config = dict(
    arch='dit',
    objective='flow_matching',
    norm='layernorm',
    fused_qkv=True,
    qk_norm=False,
    width=128,
    optimizer='ademamix',
    eps=1e-10,
    beta3=0.999,
    steps=18100,
    warmup_steps=3620,
)
Rows from block 5 of a small class-conditioned image flow-matching model, named by matrix and row number. Rows with one number belong to one neuron. Each number is 500 + 40 x the weight over its row's rms, rounded and kept within 0 to 999. All counts start at 0. Numbers have three digits each. After the name is the row's rms in percent of the matrix's.
After each neuron's rows are labels from the 100 images, of 14848 (inputs lightly noised), where the neuron reaches its highest value: "lies over" is the class under the peak; "strongest on" is what is common among them. Only what is clearly more common there than usual is listed. The data: Sentinel-2 satellite tiles (TerraMesh).
# fc1: MLP up (model.blocks.5.mlp.fc1.weight, 768x128), inputs 0-127
# fc2: MLP down (model.blocks.5.mlp.fc2.weight, 128x768, transposed), outputs 0-127

fc1.87 069:456483471472492497572494515525510507499414518495553581470421515579549562503499413531515498491421550498470500456499515462540487457509532479585497572485500564556447522511472545476498510530477507568533464526468557494511529473521510463502431573531444541512558470505493444528488465469459531417446558522473502504448528512559471526514532465396568450469493543526567545482493501512558483495502
fc2.87 061:477550427516559516503490481476561552516565480488499567536547522542450501470470522483490477582479462531482510502563519540483525590536487537489531496482525451541535435512518483500484515499527528464561510529388526424479447495519488517469478537507441611508472499523489522519434493500467461494427481529482419468447555522598499453552536451420507500539469497567532499478557489447542483536467
lies over: water
strongest on: water; main land cover: water

fc1.612 070:548476536501445499511463529521486476511490475525481467545558541510556479648422466512513538496394444515580548479515610475513500463515526564524556536521397486481487498486443523498500515459474476493527556474506485477497491480517542492525529393472506475490452481486502510483433474493462537488521478574537508473422526508519526494501528514510506452444480511449518518452538532434518438525585
fc2.612 090:517492541514500497578504502502499406486472483541444411504500506510516494401535541512503508460397497514471423503469486495537535547520484541465472501528399436546513504464521508469521526456445395495514561444489515600431473492524549458493514501600528481534483489494484428442505561519472449471466517494518546499501529524536523481466557459506517541509505477508538461552507533506502560538413
lies over: clouds
strongest on: clouds; snow or ice

fc1.84 123:530484472523520482467518496468509575503467521481518491475466492500459506510556515500454503409538482548478517567549479438577467517530545576413501512504532525415472497477523559494514508493522468473457471480552455580515528588469507530532434482510482556453545515427537488521473520530520460505540553433527504488530514460538495541494505547499555502417599505503528540568408455520468544579545
fc2.84 075:442521580468516490432515508482550468504457483483471446475446497495438468532516514484502521441424451494563504429563535438577555555494534422427495518540496490429511430496495537491489506501485572535435550528503476589454528484524531500461534474539497505441511532509426522518494505510435460534468509471481499484424448500490535519470529503510465524418550505533440537518430443488452543445537
lies over: snow or ice
strongest on: snow or ice; main land cover: snow or ice

fc1.569 060:403458549454500475553513509481538526466503484502521527440456490545466522489469522510506488510500498422553530542433514477497446477457515491519560462489466582526414516512437485506433552477588512511506492521608499520499546413464483505565510467495409529459555430543459498508510517454452519464496575488533491446430500526555489477536506479397502526526503437493441521484512511518525477440498
fc2.569 054:500474442515510520544433453532537482520524514463498503596566513509528485509459483501482442507412434485315536530530433518499493481489522501465513441440473440516484452506540552482468470551477516477500554518505510502509535478528510468437474540485492453494476438553463527525443491499477520508503412456493446464509475531519529543492487518395519516504500510445475505469498539390536529474543
lies over: water
strongest on: water; main land cover: water

fc1.431 120:559541489576556458467492470550526519567537556498519500505471450492486473530512523493427502531483418589479439495413449509472525510496511527508477500486499531503531404462535479473521509440515501475479555488578442477447545536459461453442438497504459512456504537513595516555485575414489525521536532503481473475431435459514519534520530500475456533524520540519582513573487441542453518506483
fc2.431 146:468441511453500513535538511522543536492474506494403441510506474540506548514468500393608443489427457494519480529410457505476546471510446483590502531502474425496530518450534445490490495469440467469443485457463461509581524493535544544592447559562461502488441491506527472455497448445499547492445478510495512544563570476496484502503562568454501458495480464507548483490486498484497515527511
lies over: clouds; snow or ice
strongest on: clouds; snow or ice; main land cover: snow or ice

fc1.276 092:580564478551543434448501444507528536561554514510468437493480456447480456515574530538459453540538558539490450578478469527466567567516471523469465456550504502458509443460567480481539478554485444494467565493457459488481527530514447446461495513437565512500447519529561524524515566477538505580557514466476467497556481507530487527484548468570455528513523457547533516568466467503459521533473
fc2.276 080:570531500456402495465497496495450532423509572540506439538488555486553472454527496475509524485551519462556470507493521485500438528534533509529480498568521564471514547496487484495514494499500523500491525534470477491473527543471539501501542454478487463504524561458448556498438545472611453542471552457495502550534523449506492486494480483707509462464513479551518514453471427500533514514483
lies over: crops
strongest on: crops; main land cover: crops

fc1.440 087:529539517519545544540522484424523495514512532471383432471475513558466433537449521511493556542509501501447537474475509543462404487448507487480498500473547546496492483510488564498590466454552450453558417456510585506487527489518548501566490571558552510491528512512537461625491514472547544511494541483517509488473528472580529496556524465500557488460449530486553534540487475472506528519472
fc2.440 067:482478517475582529546558507535508517515504508448555478477563504558502525421471503469489438524501537495531538541491534490514579503507557468465511485502542534490512479514505554496532491525614512516513539552541562451469512511464415454402481466601535482552500542577523513418505504507454528420510496516508498521478503496440438517542480465475435412421474492519431531532540464463507548503498
lies over: crops
strongest on: crops; main land cover: crops

fc1.759 110:515527521515530496554488507418573510386508439551513530498411480531447543598487525479495496568476416514468510543420485532481463530465542554502549522437541518565489480536559465522506535485545499481549492457508482463514530541579474599508470531469467488551530515576526520490477505435538520484473558447545505426476518495535539481532526499460510457492498515513534553522512439481462471557523
fc2.759 105:482480504521467506555513494397460537475544558543516443498457502484447562412500496455484494554391447507493472471463499535496551510525539453498544524520503559554503508549474465542526481513494450555555499569489458460554538473431576423503499487471502569575512471567478388580480509463473498511513523478491535534531487544484476474538475463514527434511475478437485525453538496493487488434529
lies over: clouds
strongest on: clouds

fc1.536 078:522475477496472533536488512501431470451431452551506467465558547564503471508473474449521499453460455468495484417559532476550492469554525478549493472418496505582471476525487552554488519559507553514575484554512552528532401486571536552514522494526494469558491484431528456526487465579462464487445491529495466484522456479501547418542436535548508462501415530463423441489522483491522490509518
fc2.536 066:534531506532506512535493515503442481565563507441448492530434476430528549496484439523541452501540620461466506531416506506450486450516514501394434492504502507450496518446504532497483517451572528502424506519519474567527466530451500499519493491442456509489414502481495517531460584519463492513519506536454503542516459515510462440439500472476509382479473471532470524533461529540432463463439
lies over: snow or ice
strongest on: snow or ice; main land cover: snow or ice

fc1.564 109:484592499482562482478571571606477572498513498461482478518568435486456545507535551553451451468562505550505472479500489511491459568504479593489468552499502492557529485454511460498467502504517524514481458448502457500525471521558469558433498553413505526516452519468523547467487547470510540533511534577414455564523530405541507528470500481510535515473514506558467500508441474485474525483567
fc2.564 050:568487543472544490501521501545537495522523497459490488476517494540524453574518425502548549423481613499557426533488555481532510501462571460477455489560478550514463434484514497522486483530594492533394533555465501512442464484432502433525496462488484511551453542495478559480479497533464532453549490510510523431427506510504472461477518463471450436425473484519552527511416437499476494493507
lies over: crops
strongest on: crops; built area; main land cover: crops

fc1.403 098:541537455550531430443509445535539532492524518540455449528425439453483476510547532524461451559512467539486471514465448523455522529475500504439481461511537531460544543443574452508532517503522444472480521468481450458447531552464478440467460521444482532469484552491540511528505552431544488519525533420456429463562439430522559521499536473432445537501491454547521521544470451493437513537436
fc2.403 116:508506511480508519522516487469421530520530515477497535532525475498518471494495494516488525588473519467570471505458540468512468574548504560456471479536503522490498493473488434505476564448509506518508438517533431496503526452513433479518609521468483475510621513569542488512511535459535521557392484509530578564575519486447469481520511499482587512546557530485469474519489442512416501427415
lies over: clouds
strongest on: clouds

fc1.598 208:513470442482437542456496631448524468473567523478469518475474541516451443486497510511495496503518455531479565421470515434528516458440583420548483532447509487534511472475470474570537572481513549541387430547506552485526483549488475527519457544593512541509526497440544505469429469515464472477479477445540513456518497510475548507459524487498469524492464522471522481494459441502496504472569
fc2.598 263:499540540492416525433510603451469540497603478470520484500456535464448426495487512516508526509480495486540538612475496433519475451578466610557474535527495507527506491447546455554531532500495456448370548449505565472474482469518554497498525452562518457515511510484518478535494535531529496510507515443485483517493521515527453506442460470485557529467460489555490473476453454492493481525549
lies over: snow or ice
strongest on: snow or ice; main land cover: snow or ice

fc1.110 087:456493525485462564550466596476504472621495526530531573477497550529516529600494513542570539525450524488581556461501491472561524513528530467556495536489449522580453506562477527534492555465493580539487453569494536558538506491484511518544493501543484458546491440535517513478459482541441523454511457554566551431492536613497517489506497541511519505495503528504491478487538522460513492462529
fc2.110 104:472495487518531462479555492534511461499472495508534526485547482468548492219503468484524508506411481508475520471524499517500506545506521469497546506454459555445502485437517544481485486526505560516621516547486492475487501524517459521508472538462459493473502460460502518535476522481478428513505484497503491540542537518507504497489527568527503471559496506525516540525520534490580510488487
lies over: trees
strongest on: clouds

fc1.585 061:476491501548527474472477475554535508503474513510485471519463443432529477499588517515494460517497537516574497586515492533491534524489488566476462478541420549486523624514427445483506496523477475440480580423461467482463512517478467478466519495491538539502440472573521570490434517492514540532565528459529436452608484516502536516495512496470501519435491489542524487514445445403461536561481
fc2.585 101:559551467514492540445453483497529541464478505506485624475481471440465490458466488478513526483516461490451492513538508521507428500522511590528515485437480482523528436542506481497520477541524515487459482504458501486420456470558527572559491495599458408472547479503533564589479452510522433552542492480472549523550565512518583480548583538446514504526429488483460487490500522443504540510521
lies over: trees; water
strongest on: main land cover: trees; main land cover: water

fc1.547 052:530523511507540471491499477532505549506551469487451480539482450463476495506492553529420449482534482491643481505472571537514465539463502577467466513545480547470505506507508505476502645528561443498479543462456527490469515447522501506508561466459502523480496339567517480517409495472518493544498517476461512507492490534521579449454494492437462513512503468483499549505526544493491562505475
fc2.547 101:540506516462447479522462501449486502400470481479500467510515494461412510627511487462536503448483536479558513527443547521493502561549456521496528505564531517493501533489507463488479494492463528529471441477552492500499506515519534456535431476460500482536466386495480538478535529516461531480489466506482534462584505543511666457444497475548504473497545509557568498473427460452526494526455
lies over: water
strongest on: water; main land cover: water

fc1.14 089:545536432539500511466519524519548510534552573488512506513524482497518420593542488541487492511437483552448477488472327485503602569506475570495485456467567523499558491492573521447558469540507489498510526490529452487508519524483468449471439547487493525501516515497558494534454502458519481501526510519546513474565479466573474535468510447519467540474496515552560516545526407484503497481549
fc2.14 091:520518361441496525483489486478476561546502500491499567479553471493438421505479512503434496504398490475553511544427549480469475566494492477535550452551545493526565539501405502443517398556459528510533508510512529465473498512506536541528419434443485485515507469510545506549553539459499447566493486491458489523507505457457578508491534485508527484478451512491493474532512422513517486538552
lies over: clouds
strongest on: clouds; snow or ice

fc1.518 053:471478490461500534498474518468451462492466451452517489505477513456572476472445465450530505493415443433605498456521527533518487470553525462524483510509592437521515570515486496549468526439369520505477459486525524508514420490502538503493490478536475453546499448479539463464479461519445453482442406515503484407525480504532563520503458530470506426497454528448467430495511559490494455488454
fc2.518 085:496525509512516503509465491507473520507514502514472559523535489535561491531536604537472500485492470488474505503527510508517492548461434527550456495509584496489500459454488523517518486466405474552560492528490533482450462572434505463451482510527497556574572481445501491454477470558495492529511545512482533516533494503466560460584501492353505518505559509407456440440476539612511454494446
lies over: snow or ice
strongest on: snow or ice; main land cover: snow or ice

fc1.727 115:491569526491488525635454448481544512487453581491460531536540463505507594495522569582540469529537515531500495438514497521595516581498547462492461422519532521494451474513509433497503491506518488518468502533504560520475523513463487451531448562433427461486481514582536430512482428453489489531490497526491536500513459519487458478576544482512481529456517454500555561545530483502443511461506
fc2.727 037:515502499466487498499532514497477474488477534509578534463453497470466516545504496599490509517439556510561484515476554512602491511544560558507463510475502540510540378548518496518484504525497569446469514500515539521520513490538534511538497421471486552488454554479431509490467563497491439488525521487521501405361504521582503522506481410526520490432458499496433568498529438501494535518519
lies over: snow or ice
strongest on: main land cover: snow or ice

fc1.25 092:507450564467467545547469520487457451470432447502548512450579546538549553501466468444562546486502492461512525466524524497563474475549562444543539521507471482551469522543466547556475545460483516552536489529501543521585446493583554533556545477557477484591514469470501494450490455573520512513461471521528526466516546496499499471574433538569537486548435522465471459469535523497511469505570
fc2.25 076:524515575550519500432526568485511524611522535501508516499487514500514489503509489458536515512507481489391505563504398511484515475528607499449516506507543511462481474447490504538524483473477507489555358496497486512564513474547467438473533492525493481437445440501479523429514475467570508510548526546531483495500522507477505504505472533582455467428525473560491457548576583529546500501483
lies over: snow or ice
strongest on: snow or ice; main land cover: snow or ice

fc1.53 068:481544423492505506484614482550517521519554581503486520485513415459507517501504441523461490503503558528506506495528411484449539546457476551519490534529505488485547501443502501484521499562464492484482549459419461502472528576419480488453418495543558575427538510490509477527479520503525453474523511518465419500531473553466522454457532456439477498537539528573549520533456513463483613496511
fc2.53 067:492496445490435505430492448519524494449531552588527536538473535540473548587530546483501508535525487480515518500539584581482543493503521575478462457459516455459458484484482506499477531518462546501448514452411539519474534412523427577480494475497529520469448520515519391476483514478487511509443476474563487491525529458526512530541499523486516562485471542496455544475454437427580490550432
lies over: snow or ice
strongest on: snow or ice; main land cover: snow or ice

fc1.226 064:548538442500533545428549466481531454544519536442430475630469484462505468486519510514507452473453483480512487489491493474422532514474468574512502432475548522408574534497560467479564512501517491522519452458556514502425526531468472516518438530491499499464547553503477520487480529484528457555495509482528476555540513434512475556447526503428432456485499414528506505525496501546482488607554
fc2.226 061:448493540477507508589482506534447468498536512494483491557510523478521446396517510533453541550401447457547517422482568536565418496425501535486469496477487573512472456518487461453506522490490562528485543516566471473458524498418457500531448501466520493515526508511474543479487435458484441537523514504486484420516556486470485543573526485437462563540549528519464543514467480506396490531514
lies over: clouds
strongest on: clouds

fc1.460 117:512455488526438478467482589607541506539494591502483481454492550515550521514532514458504550590506496530497434544490480506468502518478522502569488446512515515479484483507507511458514518503516571483511518421448473478517579541545552463586453498474431515491400501520531550536504537490505555542576570491554467501531496425495492445512541522496572562414479453471479543512506458464517517500524
fc2.460 096:541579529491425480487475526598451508488480475463521537534491513524572499498504496470511419537512551500513416479490513515443483484524497536548492481513508517471506450512512510489489500502625377491489497588529495453500570487452421511401510477512461494512396518504507476463505507540473537471460497496482568491457539480498497416508448506465405508422440517531552532509497476488484512489499
lies over: crops
strongest on: main land cover: crops

fc1.747 068:532547500526544474570474477522471519502504506471516507491497472493522505485541459435478487646588461503499493531484492521469495509534493474595445478495497524487457418476512462533500468545443492524464507457463505463471489553592509511463569497478552476489501492504567514457494505492521458584566457480504517506385511517550588518516485510536486447514494447573514560499460590499439475521431
fc2.747 059:510572584486472507423507498523502463490474523517501544491465505437509498551519502534503536408606552489521464509516517511547424506516569459440532497489479471506495499467489517482513507484472448523521495486503499589467472523511402514498497500455517515475474498536459501405445483498503582541476513502519528396457510497547548484473490528523496528465501502637541440482561460540569525464583
lies over: water
strongest on: main land cover: water

fc1.229 160:530530522555521466531554493473546508514523420572580557542496484480490497498561532517455518476509521531518499524410495424509558516489515554436540476499480465467508524526465440516513507462529447557442565533487502507436479470541423560449548458463500570481424513472541469500453478552512508551514522526572439428535473512575467554527483524483492454526536573509487476530511466452432424475516
fc2.229 182:475493477469519456525562479472487522489527583576407422444491482471467489535512482507540455457501530492506504468451526420484428505493503471443552516497506453476485496522537425518504501475523565410446440473473484536578448515457575454560465522475482438467436510466514542534507534561503468477492503531440556529467521534432521555545537511510490439533517435462512471507529484482436413527534
lies over: crops
strongest on: crops; main land cover: crops

fc1.408 070:481510527490468542467552498470444459517501456543486496506555519486587510511564513485550496480487635475550544521553515540517494516585459479523542525523423533494515614517474495552495498526478557490516509520456544517528479477514530504512538500543529459543553487465524535438477505562462428503499435529489530474648515578456488490490464536545510509578480517509517419463495502458539520527509
fc2.408 074:485482460496527513525472519507526500386511519432443481539483503510494557541464521470506499460480482484454516547504481493455551480550536525520526492494539397560573435500476532529518433534482512483517555554469503537536491542548568514550510497507507499471502481521477544492660488554477498449588581514447513450575496507572486520531520520489469473516446467527491566520496525401538474495477
lies over: snow or ice
strongest on: snow or ice; main land cover: snow or ice

fc1.601 068:498490445470482465551540527595496508520534516512523449558495552583508526495462534496496542418526544570492498496515501462486507453498491533470528479495524528514525517587463560477474533502465482415548528469464506442477489543525559508515487517537406546553481537553513482501486480519512488447467567448497509489516504446536616491512547465421618513511473564471529547485442486485445562444475
fc2.601 053:452504618476507477481515514445509477566526475521581521509511498474450462522497425509561467549503542529510456570450555512531580592568487547495479488511545493497510439431515491509504480493494484530457510573436513493493534472465537478492530450520505546464456498350450494446526511460488494484455511546528553459481544522578486508542502495464466502480528474420505551531522482462553508495555
lies over: snow or ice
strongest on: snow or ice; main land cover: snow or ice

fc1.41 058:541544451496552521528510479538545519354545535459438476438443477517505477511419512526435499457345525503515482463474495533513525477500549510463443499508569501473481385486451521514511465497587456510516463452551512501470523534485538485464483461557518508507478477511517440520488541508497504455508568526493491491398442489553486470474527495462524522488567524504492531544454526535476494509507
fc2.41 070:545540438475441497414457476478606499594503507562458466507538489556408560462521597537483581523448468477457514427545501469430557468440553442554513500441502448461578534461497549508488464482482477473500510497499482485533521500523523456501501458419503584449491493559493464511456473541561485456514479479517489505504468470524515497493470535480499496436448484507539538493528485471535533499507
lies over: crops
strongest on: crops; main land cover: crops

fc1.674 103:545534465532550449469439485482559483526501505499456467534483567517488437516470571550548472559482402542554538521460488511478579553510547521456490450481517539509541526480537507487550516470550469523524489464502467443472495516505521436469410535471508550519473527496570534545461552435485534490537507440507517438596506506560457572543576480463522478504530483566554475532470409527509516539500
fc2.674 125:502502537492511469518450494448430548495426516454508518410526549454518434546512561542432545581521454492514530498496483510526450496489477481484460491483508537542491528476505479499514507478484626500435544579511488427522508453460471499505515506488509529584466490458489473488470465506565497548507522495489444541479436526404530489512483483548511440435593502453479372485492478484563522499511
lies over: snow or ice
strongest on: snow or ice; main land cover: snow or ice

fc1.232 038:538539479533526508493570531556501541532509562497496518554422462483516452471565520564502501556492457582549513546545492498464537523505503530450507515525527528468534495479601539469548551549403493524495484477513482458492549478464480427462452485484515519462488293491564473545464536510514511506513500467499526490482458488514513539501511464514462536458525527541563523535497479474553549513510
fc2.232 078:534482521509473517458522471496499478512523473472516453542509501477493540506522492510466505488445437522415539512521498469458505502502437484553489524464475412511530452473515500515529542442515494531493481474566510507493489566546476462524415555522490511464515443524424497503476476500533498485497452472517504573675486490494570495497508603528470449513505515450500474374526574460585568518478
lies over: water
strongest on: water; main land cover: water; clouds

fc1.419 065:455536469476534502544548515496494535472528549531488549425380485483373495510566549531483524506494511481522498553467527444482491509489485558554505486482574543514428532462447487489502482535535496500483424469509508510436555531441471447491493483496458564532537481500521537539507539500487541486560582467567428399505439511566501512464539497474469507519532539509466533543452474502552512440443
fc2.419 064:540473521474506518546573516489559541481422477448469398564428508411439499494519453487521464569470521496444489412556507490545523510484566468549522520570491489499551473484486507502519499528534498474453612494473512465530505424498484493486484486502472481513526494511469433490533478563556514467396519505413514558482549515469506458469438510511471475507511521473477566537420484505496453520438
lies over: crops
strongest on: main land cover: crops

fc1.539 061:517530501480511545486545514523469470607520507560448495455524490487527512503479486510529490507517500560546513488542473547487553527577454494529468531554545483467502438507516489542571461504489530475532533497561485540510472543458542486494458462547550355500542468491575560471501508539442453480519411560466489523440472597441496501511506556612490477514502551505508442532478509541548526527457
fc2.539 071:499515588492492468457446479513461477356488522511534512522481496450495487520487488494447479390502568533493517520469546527454541511506493465564551473547520385550475530526498540531487501509520548509482472496504542565516511461531421488521467462452512436503542507450463472457449516480527421497506576491516529500472464507396492488539483496622435510554519527474485508482505506544478492447474
lies over: clouds
strongest on: clouds; main land cover: trees

fc1.345 093:425452542448463544540469541477454463466457475498552542492525538557537531557482470473559540456487508450531555459549552500547466478532521472539531552486525447546467583532458540532423535475507546521530462540519579551549476472540538550553547486554453498552533471474454484476476457540458492462430476543533548490509555526451498454544463545509542468513459522454467476446541552537555450459532
fc2.345 095:372539475531481501504423518513515506570479510485449505488580510447480514557538486511482457511611468542433433512462423507520487470500424548526589521480479412547550448561560531489508460494521478509526484496462467469490477479469512542523454534489500527492516452465522487520525501519475464520462520536510467487523508518443523542475509507396537514546484461525527539543542568591485463540560
lies over: snow or ice
strongest on: snow or ice; main land cover: snow or ice

fc1.353 071:500465542469456559524485574460444460510435461481522539411573573529540508493482456466554545508478504466526518434535525496540521509555501465533531527498492482546480493530473541534495507517459547529541511533545521525568439482540554516533553489540502421548500437438524487435487440586467469477457434557532521459457499584468451480549443525587524428490467535472515450497512513533540500507523
fc2.353 085:535491525540505530481468463501473532450481524598455488451462505497493495489488428505498522469500425516428540570525464495462543521470584508502481497558529519535496498521459545538501444479505470521467558492531477525553472539528467493474519504519471490479468463494453453508455487502448476541455542470492455512426416472588460519395460431612466489495437505518533529432539580545578482537541
lies over: snow or ice
strongest on: snow or ice; main land cover: snow or ice

fc1.6 083:574560439511512463423556464530533535548533496535440462565480447440471437517541521531460446537529508512539470557453483530453554557499439555459461476512524494447551505463536431478563499535506470449444539477466454472452509551457468464437477481484576477484453538498526506514490543460517485573549467484451441504586455508529538526461542496483432537504524472532513489522454512468464546549456
fc2.6 090:521475545443542507518476468542503488371475499429506472526547451520534488529472462508508535505518545456506424520492563477521506478576520489504491487461521472555545461447485514507527509480453568538499441446524483494561512495487511451552476527458472453464524512498533371481513475522480516529441603479479522490625525512500509468455567473443536453466568507465468493493474445519423488478541
lies over: clouds
strongest on: clouds

fc1.497 070:524537484535544427476503423497511512554559572463497509540491439448517511516486513522451476539471508570468497563494483533471519548480432519504470473556556544493518375477528470488509447512457491460513561477542480515490558559457484508499480432466529462449508538586487474511495550426491523547580492475469531542382522506513500535471558471518485519421509473532566525515528524580453518497516
fc2.497 069:432508505436537452529554498538535440414471523574483496480560476575511463444517508535484475465453486548599459491542536486506493463563448432509530512456491467558507502462515570520522488499509469464509548531485580534507514569513523517516533422509529420484541553548483547433416488528453506473492459505510517483453580507465510497529522506499467559547523491512496526469489436394538543478488
lies over: water
strongest on: main land cover: water

fc1.488 152:469545413442453519527456510477503543575487498616532444492504527548460558466498430508461487521478442535483596492486458498473474499483562567470578504429532461485496519418488540477503555459513467553533519507549473470453488531461529453476450580512488519451545506397561490466454469484496485487505527459475506443532449507470502510549519443498494567504498538537535569537473452515539500496501
fc2.488 159:506435565522422488570443502492483438481489520637469552497532514553479583526516455490526513530500497466519604502526491521500524509499430408497572504525528463498516500395491518492498502503507557457544450481473489446494491483512447543536480420506500474440555506369535482578490493533486490479484488475536488511497529500532500480556495452488515566499500481482455577504466486494538516480544
lies over: snow or ice
strongest on: snow or ice; main land cover: snow or ice

fc1.381 050:532502532528544533525490521568519524390560523473549545550508530513529525521449522501479498471463436541565473495525550492474457472480571572523488515480395466528553474501499539514546573529462508507487476473486540520496475516585488526470558502504540487533543414533489469532438451523521470520494511578513484518368512540557572526483507528548567478481489552504544538500503591496522480541472
fc2.381 073:504471524524505533585473463505535507542530496493453444412533425540562491505439493496487493479591494496452502476531511521545539484594455504450535457498510507452534406463465488432514526498468543481525499479482528438480536558500486469513470496464475466522458432542431506518461471528437543431511418424498519526578499441562558522484505501526474504454487534515516562435474566481544508531569
lies over: trees; water
strongest on: main land cover: trees; clouds; main land cover: water

fc1.719 072:529510555565542443499453492492544499457530490517506472527509525479491467494533563498475463552509523558479432551520478510507511506439531550455434440492509488475483342488555467483518478495428433468480559486463444486517514548542453500492553506419500522491448523560536524539538513486552564546534487494492472540386492446543529530488521459483457546493550482507537536555477464467405487529516
fc2.719 083:465458551489463530478559439510542488579504480489475503505492513476501500530472509436488441411488541467540552526496487536405486431506531487480588487495539527464524682506516498477496504519491508482492583516440541492516520555501499515460511462515502546513495535429468520485486455506478502466565462478489529474377515472497480522513504462455468425503413518487464530498481457444536534537474
lies over: water
strongest on: water; main land cover: water

fc1.144 088:529550471541587425512525490527539541513515553512424516518459509467438468509525490521481472596496508531482532621454483506462529537451474578517501483530496526458553492467535464447563480533532458486485507467520461429452486504501499493465437511471535560429506537456527543516498530445512491541563535460487495536483453522537507534519568426482477534487577501603558553533440465510474536525469
fc2.144 070:482494467457551489602468474437520533492529519493513470505413478494466502493523479415516486560554450487576543388464573466486559532520546518557514514509501476480491458484476488490508520498455516524542527564498462463513456510491518514557502499479510475418490566603493450592463510482523471487527502483457430519452474516478501502514503430522491566523573502486476490488416407417528494523514
lies over: clouds
strongest on: clouds

fc1.736 061:456533476531558429500519491507531543550525525423496510545468501517489436507497536558441507524556511531442455490491469512514509535427581513478538444507498577569516462485539515486424510480496472538474515511378515434480527460518496472514492496465459564449420551502456521507508477502552558509479567510535430520465500422555526515500552460500529518515502443527505579547495436424433539488491
fc2.736 083:490509527506520469479458509498487512576493475432544451483441499517530507517541453563506464525542517470537502517501501534473560569501465502481488527504518465550493543522516509502430514484531543512459496452429529507403489529496323474518516508524490498498379521451566531526533559483510492439467434477517508549451491513523461448478435483530455502429535488485517536570471469413542490451515
lies over: crops
strongest on: crops; main land cover: crops